Rows from block 3 of a small sound classifier, named by matrix and row number. Rows with one number within an expert belong to one neuron, the router's apart. Each number is 500 + 50 x the weight over its row's rms, rounded and kept within 0 to 999. All counts start at 0. Numbers have three digits each.
After each expert's rows are labels from the 100 clips, of 14848, where the router gives the expert most weight on average: "responds to" is what is common among them. Only what is clearly more common there than usual is listed. The data: synthesized solo parts of chorales (CocoChorales).
# router: slot weights (model.blocks.3.mlp.router.weight, 64x320, trained with AdamW), inputs 160-319
# up: expert up (model.blocks.3.mlp.up, 32x80x320), inputs 160-319
# down: expert down (model.blocks.3.mlp.down, 32x320x80, transposed), outputs 160-319

# expert 16
router.32:406587393596390449557542570583514490539508491516543560597465535438524391487555542529475472398486466500491468564458584536554516523570548580518452473518491556546551465566483564514509587496571460477459395508482454461441495441593513534495558544431512449402544569439443538511432544520531439430477578499515536541438447367507542490492556522395434499569526445631456442455414470541433461437509456515521535441430503569446569415502535519536484465592542494491580528530527436464441530488453458
router.33:456586441555470494520504552481526474547478435549464557538438449410496429490476501523504483486525538463482440542456531500594423541616576579548480482432464611544510446593409480497485569518495470461462516560540442403413429493560555526483533573411449489404540471463457520504443497572603470438571601480575507491452466504440497522511454487437485534517466411559419585586433510568343494519535534479457528481508419559471580420534579549513474433560583464508538553528421435377435537532484500
up.1:518477499545565484482535440545531486452473583500450453554499558562476494477476462447557539518520478515477486539511468512420445572491453499528547512445493492559497475541412448424603440499495468501469496601502527516493467582525534497520544455453476516452542498452568477580474449502461438442471396534461529406442512516524467499473433416478402472402569519482512547469542505545554505561458446490459538444482459450564494408474551457545508474481535538520572523473514436512459496529452551
down.1:582465502430407539511435484498533552499547472524513545420567493536494549492447473433586494454491480546546488434506489442478514439409572407536465435507528518461512411585498446439517510515424491469383567595461500536572535485522543535507526466503546501507510522453539501552462469490383452450609553531558466565553493506542508433470498520529584540531495485507460421499464555489569629465478555559470431522520501499438497499497523526352531515519462448527513482521633507467449417429441555
responds to: flute; note F#5; viola

# expert 2
router.4:493578498508590581577467492567465485555481498472539526545436566530538504502538585569470519521404430498590525498552520420483570577530548556454461551607556443546514505445595518515524540537571484558489571471507485586488610537573451437523468528465443403436461377499524515560535519407510499450459425438389432504517496461447450444502478512533447417472523490479397381477391501451411398492436437561481442509464512417498475486450434511488527509510510457468444457476484543494497478487545517
router.5:494500503460553540610452467617561554505518448504461470639504523570530540545570488508476479596567548472536425415531520467460430588537516547509447479579426526473476449446569442456479532464469479486541505464587496553506494516488545526579437619515459365468451444564542479423518592522509492539455452448441445556516515529496549466495503521520578530568489566497433546445550444538467469512460467464523452539514524447484511583443525541603574567492508497529496426431555493601482465550556544
up.2:646499434439495459481552540471593519422604374534431483456469500564480571482503523557564433496534638520515532512506528511385480512403479471481530582496544569396499461436523509506510430494474631454501528487484549510570449371449494536428473453540538457464531546561545440444451499475504504459510445460500544549564503464546479516488573457535534561571544550499450522526491493479509584415460490433502504430487493526502404551652538605563524502506433521550578517495526491397542476474389542
down.2:431481428571510473553563523481572475519422567493531534505477519559536474457496436598535490521522412581512534551455495483566601507443510454521442449446567522456465528507489451494525568439497478467480504545419495433545491549488533434417481545490496474514534505396517429523504531620494499577439495473510511344502550561507491498569451454602412469518490322590535536512548496564491481498520516518580480543612477479521495414518467524471555543538484504503548464465442445484484516478379558
responds to: horn; note C5; note A#4; note B4

# expert 0
router.0:550506475543450505556543427608460570533490513479512550549472469565493431500511590595527579523500490416486608448510489552520539594580496457418520524504490492607578492516572548602541556525604518431452506459459545495498523426553504539520505566442452435504460450505501496538501469491507478426541523560492479475462425427505436432449458426486543356430552436468458422519398455419372473488434466526477501491497489453468617598441557588476518463560645560478544578518526520475470428464478457
router.1:495435420502423442480489490535402492496489410562564473426533431572461422487479550531464535559490489466500453433496475476512551475579522443512484467484425470557547492590434457564561509494492543493483482601510612565551475405506533494441461523483453540599374457501447460529506456488548513446543488572550436570435471440519481517465474447470554406437509448460486538574463478484431560532418469551570517429488513505451611581495516592520514470551588498499545570489464489458491510449440478
up.0:624435602453480633488458514486474525456541456482530562428495554546541538552617504508524498468394551500575557529545476434487518464486453460514422426577474523438574599548538545447457490522516562428561521524441487484525463460528519484551506516546514605497449472467534555561502478490514441549400488474489523507510486470537569507424545505547539504562516531552480392521555545478592484464510543528469556471488474542508455368475498376429385519358507497469463467532506436579570438475512523
down.0:569475549473475514534490491555513539482520521415552512459494509427442492477491534471475552458425468472572512396568528500501539350368561503493453475448551560536492543480479581423525532425579531504498537445521471439574579548461414516564498532552456566509471527490557486550560518531493531521546468533429437542541554444582488468454454581516575475430555447448465476446558543562509527456435393482548427491518523481485482580505515533442486508436479472532478496508520526479511481446467591
responds to: cello; note C4; note C#4; note G3

# expert 31
router.62:520454571541432532603520503477521459516452499467522488494494541481501484472499543590516460521532519459496592507600519584455507523564550532509546603481611575485515459431500533512483480418518472459459595573465503529486559426545474465432483537391462383522459451483562442563494516515551530506521530485486503506548519485517471575454592511557459501469444516503471488505507533472495521468468482477464554477486554490478428584456482550519472464416406482558479470489516434589594537485593500
router.63:441537509565532549570463504566440523546464515446523517522459538550541497477506588568546556513446380468639504506525561447490560538536512554471517527582532442586527501473613547577547549559559514618497563472510515596498581534564429456490437501534450487437502422480524528558560487384503528470452481413399431527540508451495502480522487503530523411473494514450441418472385470472476423502451425547523436559466515407476501539462449515476527499527542443487481523466534528510459477486539509
up.0:451596522519475483556562551494405555552523469455506403471498423558400462439479523556483475465557481530417494518442505473497559575461428444424460612521533524509476461480592483580493520484533442487449486468524453504454533541476480477532527569494447474487517466509510452459394511511509506513615532561438557567486479556494508587443547489539508478519492538507581533512500515587543489537539543477501557406527448487456520571521583548501607408484449515514478577526510465480567502499509505
down.0:479550480456520460458435530477529582512550441565449538547511563523510562483456510440388517418531579544511501556455474573490584482477476591448579455492411442471577479524408654436516478522475536446597565548474554579486570501508517545579548433541487473441551469458436495536572455538486581470585451435513467443521476578543456535515539411462435547537489497492468561545465519474482553364563452533592485524534503586454508505477481584536517411581517502440459517499455504504421441492525451
responds to: tuba

# expert 14
router.28:461515480499602574610510539618492467514478485460505539566435587495568541523570550586515549521466424507543534530576537445480501556516565549452481501547586439581559505473617498535539566591501511533464551486498513602487600525535465438520480526485459446421447390483563509562533530443474485457474439468439451470503489480498480439535535476545507461449500493473400423481412489433439455479423428555516451496498508417483512507453528521479531519538534489466457466482532561494480421438559479
router.29:529440504416589605553497469516509555554543498574572492538525502518602575469598622482596542548489502566523588474463493466508480495502484472443564547493482548585488515502542503531437491571450533475490489545583501562553578568504562548498545583461478460433449510425542524518412449501539461358492408580481489479582511448496487510475487435468591501479607503608439531433487565513454576459444460484478473563499475489510538521444513522449550556497521508573541536529537440548521541425541424
up.1:403463531504522474470473525568562403479475515498502572592536539560433502521463524557533503492541563490502496430507413485520436434498441434481424544573526460450446487405501585433525497478548505470505521560440478449498486575605533558509505469449491491589519597567470467491497563460586471547518551495472545456428507507513504509515463449523477556539448550531528551486548544520590552505487508380457425463489588471569513483452474522441432565415514451534483391492508497394511460467557548
down.1:389568546560446485511500535519421529418475411488480515509612534406502503500518492505364513513553540542499449491483400545511456487457432558439572559519478469511481479463558481600419412528515465502540413430490528511477528470438567472602515461518466510546458539519487597503506563579605506520477535501510490510525544517447542531486457427489487475552465574528557505551514545465512455421542487402603561485518531617469512453526459577608477525428531424397470591516540503477426476519541495
responds to: note A#4; trumpet; note C5; clarinet

# expert 1
router.2:492505499520593587609494527538422511495517514411586574562502565512557504515596543535532534522460385493599533534463583426521548560527541545432503483614569438558549468448605486570485519604506550549491538457539541546477529581561500381534454458516412476494453424517535530538495521410466502495397470502426379458537515521510435548510493527531517420409561503458397437408441492502431410518490378454489462516498540454440476519380428455551611516543559469456479509479514533545497466520496465
router.3:511401429518537507514488509488511563408543529440493609515554501544536458480510492463496466489497486569550431510504529542482434552473531476442557462519510404472502483497466428560385507515371487520418483428529555455523477606451496497578544498482486462560453604450546506530417522532481421566501437502503399457540538548558490549531534582498518473424524466494478526431532476552507484598544515439429490503450498617538486476436493443578626555555516502490584495491491506535495549525488515
up.2:512519595475457520491480483472441555479524516521474581480536483529496503347472429462538528479514524592570462514486531471533549350549513514567571499526534510414520527557542459519502446460543504461560496520425513481503469481402466473505512564451469447511581487530505415465560485379459601594402461509526497490468440486399501447523538535449537496552486422423513452487553458440506524519432518474391455448497528597571407500468540474495441499439461495544523596486623456448544534494527573
down.2:506445453554412471486603426549507563526531416506528509515468483487371510491517587488542594481479348425427573475405457458446430463522489467514465597441567454538479540533486541471573544413562510450518457499436556502510507516474542502463488544518494540459517455460494453471475495480458469567408515584518489569417510477496379566464415516480520507411589468469475531422430574519412454482475472583433529475525441477526442540551593465487522529425402559523530567489472458490526508463460582
responds to: flute; note F5; note D#5

# expert 27
router.54:524512443558488521505446431525555510538411536504547516468478512492446447537520483588467503482501556545488521497501484432557531497541565441528486480462465539525476469541457489478518472637456449439531583595560528492475470457509576424457539552475498457575415551497535482631493488516506573549565508563482554592499501469412514548486490427378517521506488466426573566566469574510517600415497476568580545541561533529489575535508561561530494468542603523495493443533589460454579509413521523
router.55:461531450601547457600438445545488442502378516484520601528454488529465461509474475480443474449404547575467513465554569499516594536486565442517456556543421513591473446550556562441536540597537487444501537550497478503534446543568499464466519596528503440456517476487445489577501478528533571501422509506473563552426482447460473448486545395463412482559475350449510469577424523536442580544465450583521530500501470544499601506509535527503491530523588411530502495490504540458507449478546545
up.2:550547479452431514472563499542515502526479412495458461516584492573415531456436492545543537573368546518546526463617560446476472503524519503461495551534533440447549523362548457442567493556497423532486511508486524433503485415428544515495434490527472554433489515473501455467596478482504510503537553445561533559456510461596563467477513388502394454539521527528584530541520445452565517436547519496573477555537564447453546522555509538518518557479504585590553457495456559476433434505540497
down.2:559508510483541522388535611507495503516614591557541566563536595513529528458522551408470500529597495525500524464475502489412370539452535507619471459438537439452523453453400569473530467399494516432512587493524434449601478526514569424551479518527481442522485469556474490517548648451488513514483456463469546505526450436475405474448432454511486534463528424560437532426413538426466479511452400466393532474506484561609401456479476432503569534549472489525503480441539420495462494525489540
responds to: viola; note G4; note F4

# expert 3
router.6:492562480522550575596482495576479490518450515462514517564442578520535556538552590544485535561435426483599544508569535422518557485522536572451509563575543462562542508427618482536542569540574494575490553491503498568488602527569452405503466514495472456432431366517551513554542526451508522437466458418380463470500473420460477447483480493557438430440506546431411418495392460472415406494466392538517435479500498404502496535486476498484499521526535454439485480465524517490490446494552500
router.7:461463592512595538477443442469514502475516440383483479544471549506517563542581594564500450554486505447470465488596642413449472514451558520457525453504512501505560489451476440523559526486537472591488507427490473574488561560549474535538556467465490498447565393508565519579511521541506488419591515502493450541543471580445529541532459438437387427469487565474461440595382591456447526488462381524537465569516570486478525483471450474465537461590540462419470477523453539467457483480569507
up.3:525532505405502510450443571451425592503484543505553478390495568481420481463500453445505490521405401389488543551492517488470444498485584484553564512498497424483480525419481433521410517488550491517450501441507498455435452456490539503531472560525489489442502566501497517533518519512487506482529500516515464588611446535563531465531396534525431508433581518483455556596454471498430502472496500458439539503559521453519528574494419452639593507471482507515566472556509501538448581455515516
down.3:475473466574617522576546423528557485465514495534494562462526622480551488492515468493517499479491626518583439480561557449533500516444498461457407530464379403504473468502450521524504443514454602526496551562556435467522549553521485486485463475545560509478554562476490531436417452523474524502514530458456498469497476470430496552455535525480432457513498473535540443554463555551524511562640590487428456452392494452483517488479576489501522563485477519547560466459534517435474473551572380
responds to: note E5; trumpet; note D5; note F5

# expert 24
router.48:479546459522527563613514526588495511500495473455560519563507591528517499563566507527517535566440489512579568452503510458517543588498527495417480553589570458533524541513607515566519560497558539575510613410531536576471574554518419452572457470497467465420461405469510506535552455399461458462527458412380450505506472431522453438504411495506528388445587505421449420473398448451387359511465449521490521552484494419472445497444457499520512532537572451467478489523512583554496457459537482
router.49:479598453554448572541532413514423522540493465468576452552521521526466512463547508448528593524436477543546529475447521516512551465454530504531564467458483417472486507536560508532476549489478504616503502414547468618598489550501498579592454414486479593507435478398555566459538460472486439471507466495474415601472455428536452463463451455573497471387591442578466524509454529558420442623480526553589559484495433475508524505545429484559518506543592518417520491566513584548510511465530498
up.2:494521504464563548560601418495505491534469458517529500509401474505458438505529530517517569539529526451438546512514568500531488556459486417450451511376527490524549523526500448485456506623443495477490478508550501561472482525466551458486511452428560485516468506417476441597489441499397580447530525554555447588564534532457511587511483495563477500342536448429471532440507584566515594487523483530421587444489504523497423514641553414559586520528465567553448579518456484509496512493429487
down.2:531440503531507609598563482510509563505575461580626512476513505473454621538510402475591535434463544502437529480452499456458585424565483550470478526473436485545445492499514494532503501565460487448550529480530595597592505531445468569555605546560473600490521468497465445586444513490529444578523490569493529545523504508554501536486441461530513405487529487502452551443593554535419476359553563548420466505593490446565542633476528502425518532477513495533569463475507380543539516442519502
responds to: note D#4; clarinet; oboe

# expert 7
router.14:506514456499508521531462445554503439479506540570503574538448460491444477544537506501529508495520550520564505480467537433569581475555559531507425439543528522588481484563521548516530523568547521538473646504496511509476476521572508409510481541480440434436535436494512525505606472469550481495480448483470494503499494411401453442525472510451418436453469399425479489499334465429385476417417447503488463480542518464516583508420430473551488508596621490413420503434500511437500470451540474
router.15:554571389525454504593490480573624551410465462515561491583502509576455489529582507529483520460486536537452445408455461449471484516530525472542464477488417523550409476546513512494530527493495501447490582559480518506518466454558601472475490537459449456509470474567489506498546491454528518449463491464505517543476558430473425501443463518432481498489496407442569525565417486520463457443529385568568563427540480551503556570501451546583419544549585515509481475530530443414475539477454507
up.3:467394473521525541455542463519553417468546478467487592542563478523484412456436483538509514566470526407393508404463629513505498514506538454460554493522503517452488557514465467513465567589531462479475522528522507614489476514499559484476464527531532551586538547589467519531436515473468545531508616434486515478502511451468500442511469486413449443502488409535549466496555544551450513592478460496440455476488600482456624511473462567578540614565453450552516369445562528446518478522576453
down.3:456457551408402481360474454464520620592528522495510501506459644503567482475510521452570530521461552618577526523602464522416534449466541472548549410545478469529536542592450474579522508387458482485540516449534527488480463520565547485479450474435536543510455584392545434547487438447533445398527546546495434598429587542461567476422586498504536555571550535547450520459576480531547477561471494450557563539490552463559454487513520508421495560566467504475469470509462448477395415492552412
responds to: violin; note A4

# expert 8
router.16:507466525451562541462522454508471475465547533475416504488484434506562563564533524533440491517453468492510504506558572457449481527504539520478499471506534493485573484496473480500510436468500500483507500468459430538555403492438527501538496537466485484500509391489550600459491496556454438448552499555476374538587417554523541541495424525454408502444545511593504460468452460457552449471395428486489436444501401559556519416412502490467464500473481460454549597514467543520530464499447483
router.17:508433520456493558538511457547478579472549532467396586467488406497509469542506571489528508493482425553540506514619551449463532548479532489487535487456493503510506452474438504476492452520444558492430496438415407496489390509484504517555551484495449550468491452501498510424513545617447439398519523503456328525565513514614501444502427525515466510508533564556483465503435494484536501512496435535482488440546465589530548471415444447521485596506516483449552579534564510511568471474499473
up.3:596515410412463505462487519496539659574471484497548528494467560650496577531600511536523525575540493451486587423504554494558512523469456421457501510560552534447588459489495534509482412507481494470552493397482527507468435471567498530459451523487480513412474496476506422491551387491467549508457430437431529585504440399484489552495422395525486417567513471531459439510582507423498501478478530500468436428476433562499460456589461521480424555451528456493440502403547408527559490483594530
down.3:420468491452462540450561378498503596499448551494528443517535548441514453495557486543440513496480473506435506532527457606591429446501479557549541411546491432483518529546418560482530492548519587512485512475478502575507489473478425525538491599419531460511498482448566462423458481518550512514479473497525454433522476489488473514457468456533498470531555581519441447489486456515472539482482478461560526453367611487506459457522409555468475565477484540552467558449461454455432486591585477
responds to: trumpet; note G5; note F5; note G#5

# expert 25
router.50:451546474521550614621497523555499502523467520438540534561453541494530514550577553539483505489440446538575513503580530496512555537497540516499536567607546443601542521450612511545541552561582502593476570479521537545447576527541412371500440503461497459442494363519543518549554501416458482461463451454410436510512521516481495477500453504515472403471488511453426420474416488426399449486425357547489421517500495419467481567483498496511531551554540461435501493478488569521482426473527454
router.51:501491442484518550529476514527508544473449525423542545570477529517577550512558458428588549464412544485593527484433538517536547430452544530514530422539509507448514539503534537543472572426496530481504480383438496524533461453500367420564481478502480436386493549580546539540437512495494521494452529427465418463511565459562482491509498478459497507542556370412442446492529536511535432453343410543417482580514506462470522472540452464503484588532488504355538501532517483455560470508534468
up.2:526389469429468559517410427588563461478439531504487550594503554515550484525469501533549441624545459429520552468495508652482486543483557390527534420480501438427500494537525457497465454487365416474465535526481526536536479476492483523542482491506494439509483537468514480461473341482521552579546561547557473478524466556446582487567513475470526485505499438509446530494585484491431547482495460513427475591463509440445492528540490566526438463437567522536439453528571586492584444483459497
down.2:552455455443494617470604438484504415462524579602497453526433451538501487415556509536554471459433530489553491492449574414504456445627535566523528486468544507533474468526427513512533594509519511527601522516436489537448495511423516437612520545576421550569560526464541562498488390451505434483479578552521525453500529383560535481567483492423544506487560484464524428489450483446413562439515550520496462506462394442583535489500461386436502533572606550449470460427532496502447567456382546
responds to: note B4; oboe; violin; note C5

# expert 10
router.20:479538498504550543600464503578506507551460520462555516564476546525554540530553590599477552508438415468613510504561574428478577532520535546452506561631551441570525508471609499519548554514574526527486539465521528576442598536548451429533478484489413406432432356520556501549569511437470504446445461413355456475467507461460467425462473498503448433473483488466422427465432465469409389533445400538481475492472547428493484533455467481460521525525528475462487511476481531494498450499534514
router.21:444536472511549486601474491515492526535554493517464523554538440527491496527520465568468518555517447468517539431565509526419492529443459489435473519484428493499428495473528500487490475494477500439495505453559513533523584464510521532489499458523490443482429477434493436442516457521471575450500447418543532441611448534518441492568499429475540464557424579493490471516426451462492478474474488516518518579592505509483515655449536490518515458528423484440535494561477597578477572548555511
up.1:405450442523493542508511426561473555574545509514564463551544560412548505473466458575496454397497451515585506530460575479554450491458449499389508566538516460575509570450530518509573448490557512568568584532553567469493590506473536508530465481508418466428493408462484462479488542477494432455409500511499514483505487404489574502528548560526483449391524442520494518507458477546545482454406516581529452455485495502532492526477506503570511645531482515548463564468532480568533517511614490
down.1:521542540542457493457478519440480593552529553537455472516468512556522575449445471514598451537516505514532609511560505488436572466430469525548477516472442572465550601429603504494512476471418435549549399564536445459505502550542451487601488438471519550568506459556559525507483444497294459492569418549475429458522517539529493486515506599482568500455532475551458482534579564529513553595483490512510566456538487486512431564600510508379484507547546442541506466485455477413500497562428514
responds to: cello; note B3; note A3; note G3

# expert 29
router.58:477563480535562490621503442577481486542491505515545516526477493546519540471525543565516528519463421475571536501533546428526580534535535539520474557591527453591513502500661523544520558573563521582528538471532491609496560514542403461471425484535390481502447424470479544515550504464500456445451461413421435476511455417481465473488446519587492435434524518442437433477357493439406429506437411523487463532457485438479478545444462545458547513505524526443484507473472566507422465445518441
router.59:585556535539476530555606455560416446524521440463484539460516478441572509484529551549484596422515471495567536623565439443473532491519594501451494461551475414598467501514564493530410512569484481498485512497513438488535542473521499471460495496546546448554509420466522589519481481493460449406470489423509478501513575527541507502411479562526573457457501535375405432445435487465332464455405443506573552455522434478473460532499518542501549468510565464451577557528467582517472448554434537
up.3:370540497478495547564413550568577513453518457463520441483455597466513408492522536600529589593499491432481487568479472542514519621457360564475468522464512531458491396421479515522440594504502451465467476513548472536494553517547534527500522485488521564459489441535501512395545504509458555522576502478474534472547489532485450504424467487424451566444456552506482508532462460587451433549480465554424476581463539532426478531585511394574541454496520514498483571472480550634528471522512480
down.3:579446482597520536515506500562501506467463477598503534474453370493554500585455395511538570372536510583467540487455469525481499424477510457438534636452476564557447477564466429581447452486537483480436492440457463517473452482433595431498575453531592541561497506481544506521556575567541457493438545502440502533470559497515541576506490493605493444541433459386542575498447491430452438411452529507349483510542436531438498526424432507537425592458489481427477472480520483449500413523534565
responds to: cello; note C#4; note B3; note A#3

# expert 30
router.60:560486426512506493609421522536504477495478433484469463463459560584573577518495511610481570528473488539525536423518553534453530443461630475431489523552539491460524540525552455462541552506540560452536536436467569443445525464546463396464479445560491491495512419493593561599539541472529468504391480426446543455430554449478489532533513431589499398490496416426433452472447532646475530466484502458591565478546422507514447482465453462494534514483538427411541539497466474556459439490594566
router.61:489534460504571515603485516551491489554491519448507510575483574530530527523548530565501581519469450438557518519551547440506560539538538573465528553604576468578502479479649551515503540533579522546480564481497499585475604544585437406498435499505457455422464358530568501564536487426497483455459473437379429483511507463455466446507441489537466386467523498444434402492407499472397443524440397532494428491516508429468461496476444505487535533506510478477448496513513532513475440493539497
up.2:466493447456476436502523421532462482467499555476530478514401450646432508490497558506480613493501461531401477478576425518543469426416510543498589451504497494535530509432481497433551459426528538524535503486525484529478485562555556519513470506453493427483522474423455503533528535556572590425454544447455586548442466441469449555448552464425470567539477525621417578469401477481491518553479420465568534499449475421524562427475490568458564541390502457530465437497503446495504532428573522
down.2:547523500539528555499535477481464466626534431506525549537561516481506537571561388481491549461607414457516533439593474497454457494466404457558585499531529533421511540494589480552445538465533568511510515507487428397480541514455480506478516471493549411541384451487608515522517468518478442441498520475569539449467520470522449529512452460608512529435552442471514536485490483447526481446378403478553518495523497524463434444551509415590453519453498501401493486501488553537522445518425452
responds to: clarinet; note D4; note C#4; note C4

# expert 15
router.30:524501440558486455524460469577448509450409469496496474509541542589401458506513562555443520465522593495448456398459497470504452511464597498517439463461477536544476422474474524395557463479523462508401567519437502388462469443538592476460600562428443456384468501544511471528573505524566482447519490534540568501402534454466506492543569539453412539498448484507560585519434529571549543452534437543523558469504538482501547503604480519523509521621589521629511509474470461407411527456375547
router.31:464598460539525490590486461545488461506334536497500513537483564493506416528463465553447579473491526453456486539530506454492506465492605467463519473510528521566496467458435459365544564532560470527508487521475491429473424563563480481537541498549424422393457473473497556544561475522567504527496535484453482550475496479479560384511536577413416426524479543473502537518418480561573482425454486581523493423514457470448598474480467508512511494626565474494501469544484579416525456486481505
up.2:458445497498582495508616581617527525565438497490518533485462570545454476607559571502431433545513558593509611472544449404463513462492488498464471544528528490487468431455538566400514437467397505524486550432483394406572531623544611514445564449468482444498466514568510432494486531471536506565462476510484558543495549524445469434478552520515462479502469556558516463481530469496464485452479561492506507466605411520500458598497510480525531477487531446393585479504574412506492504494466507
down.2:470519484490597551479463489454506505626471477407498507453497530559507390494498518668540462474524453552490596381505532527565548438468530436558392414428515492471526552482505412510579435468482499507568455447494453400523443494479506529517478598428548500557439546475438545602439390466510549465598438471478498545595519434523559459442507496574514434540452520434558510488490509548533449495461508547589537467515451408431441593556434512462486521537601477474439495475494481458548531528454503
responds to: trumpet; note F#5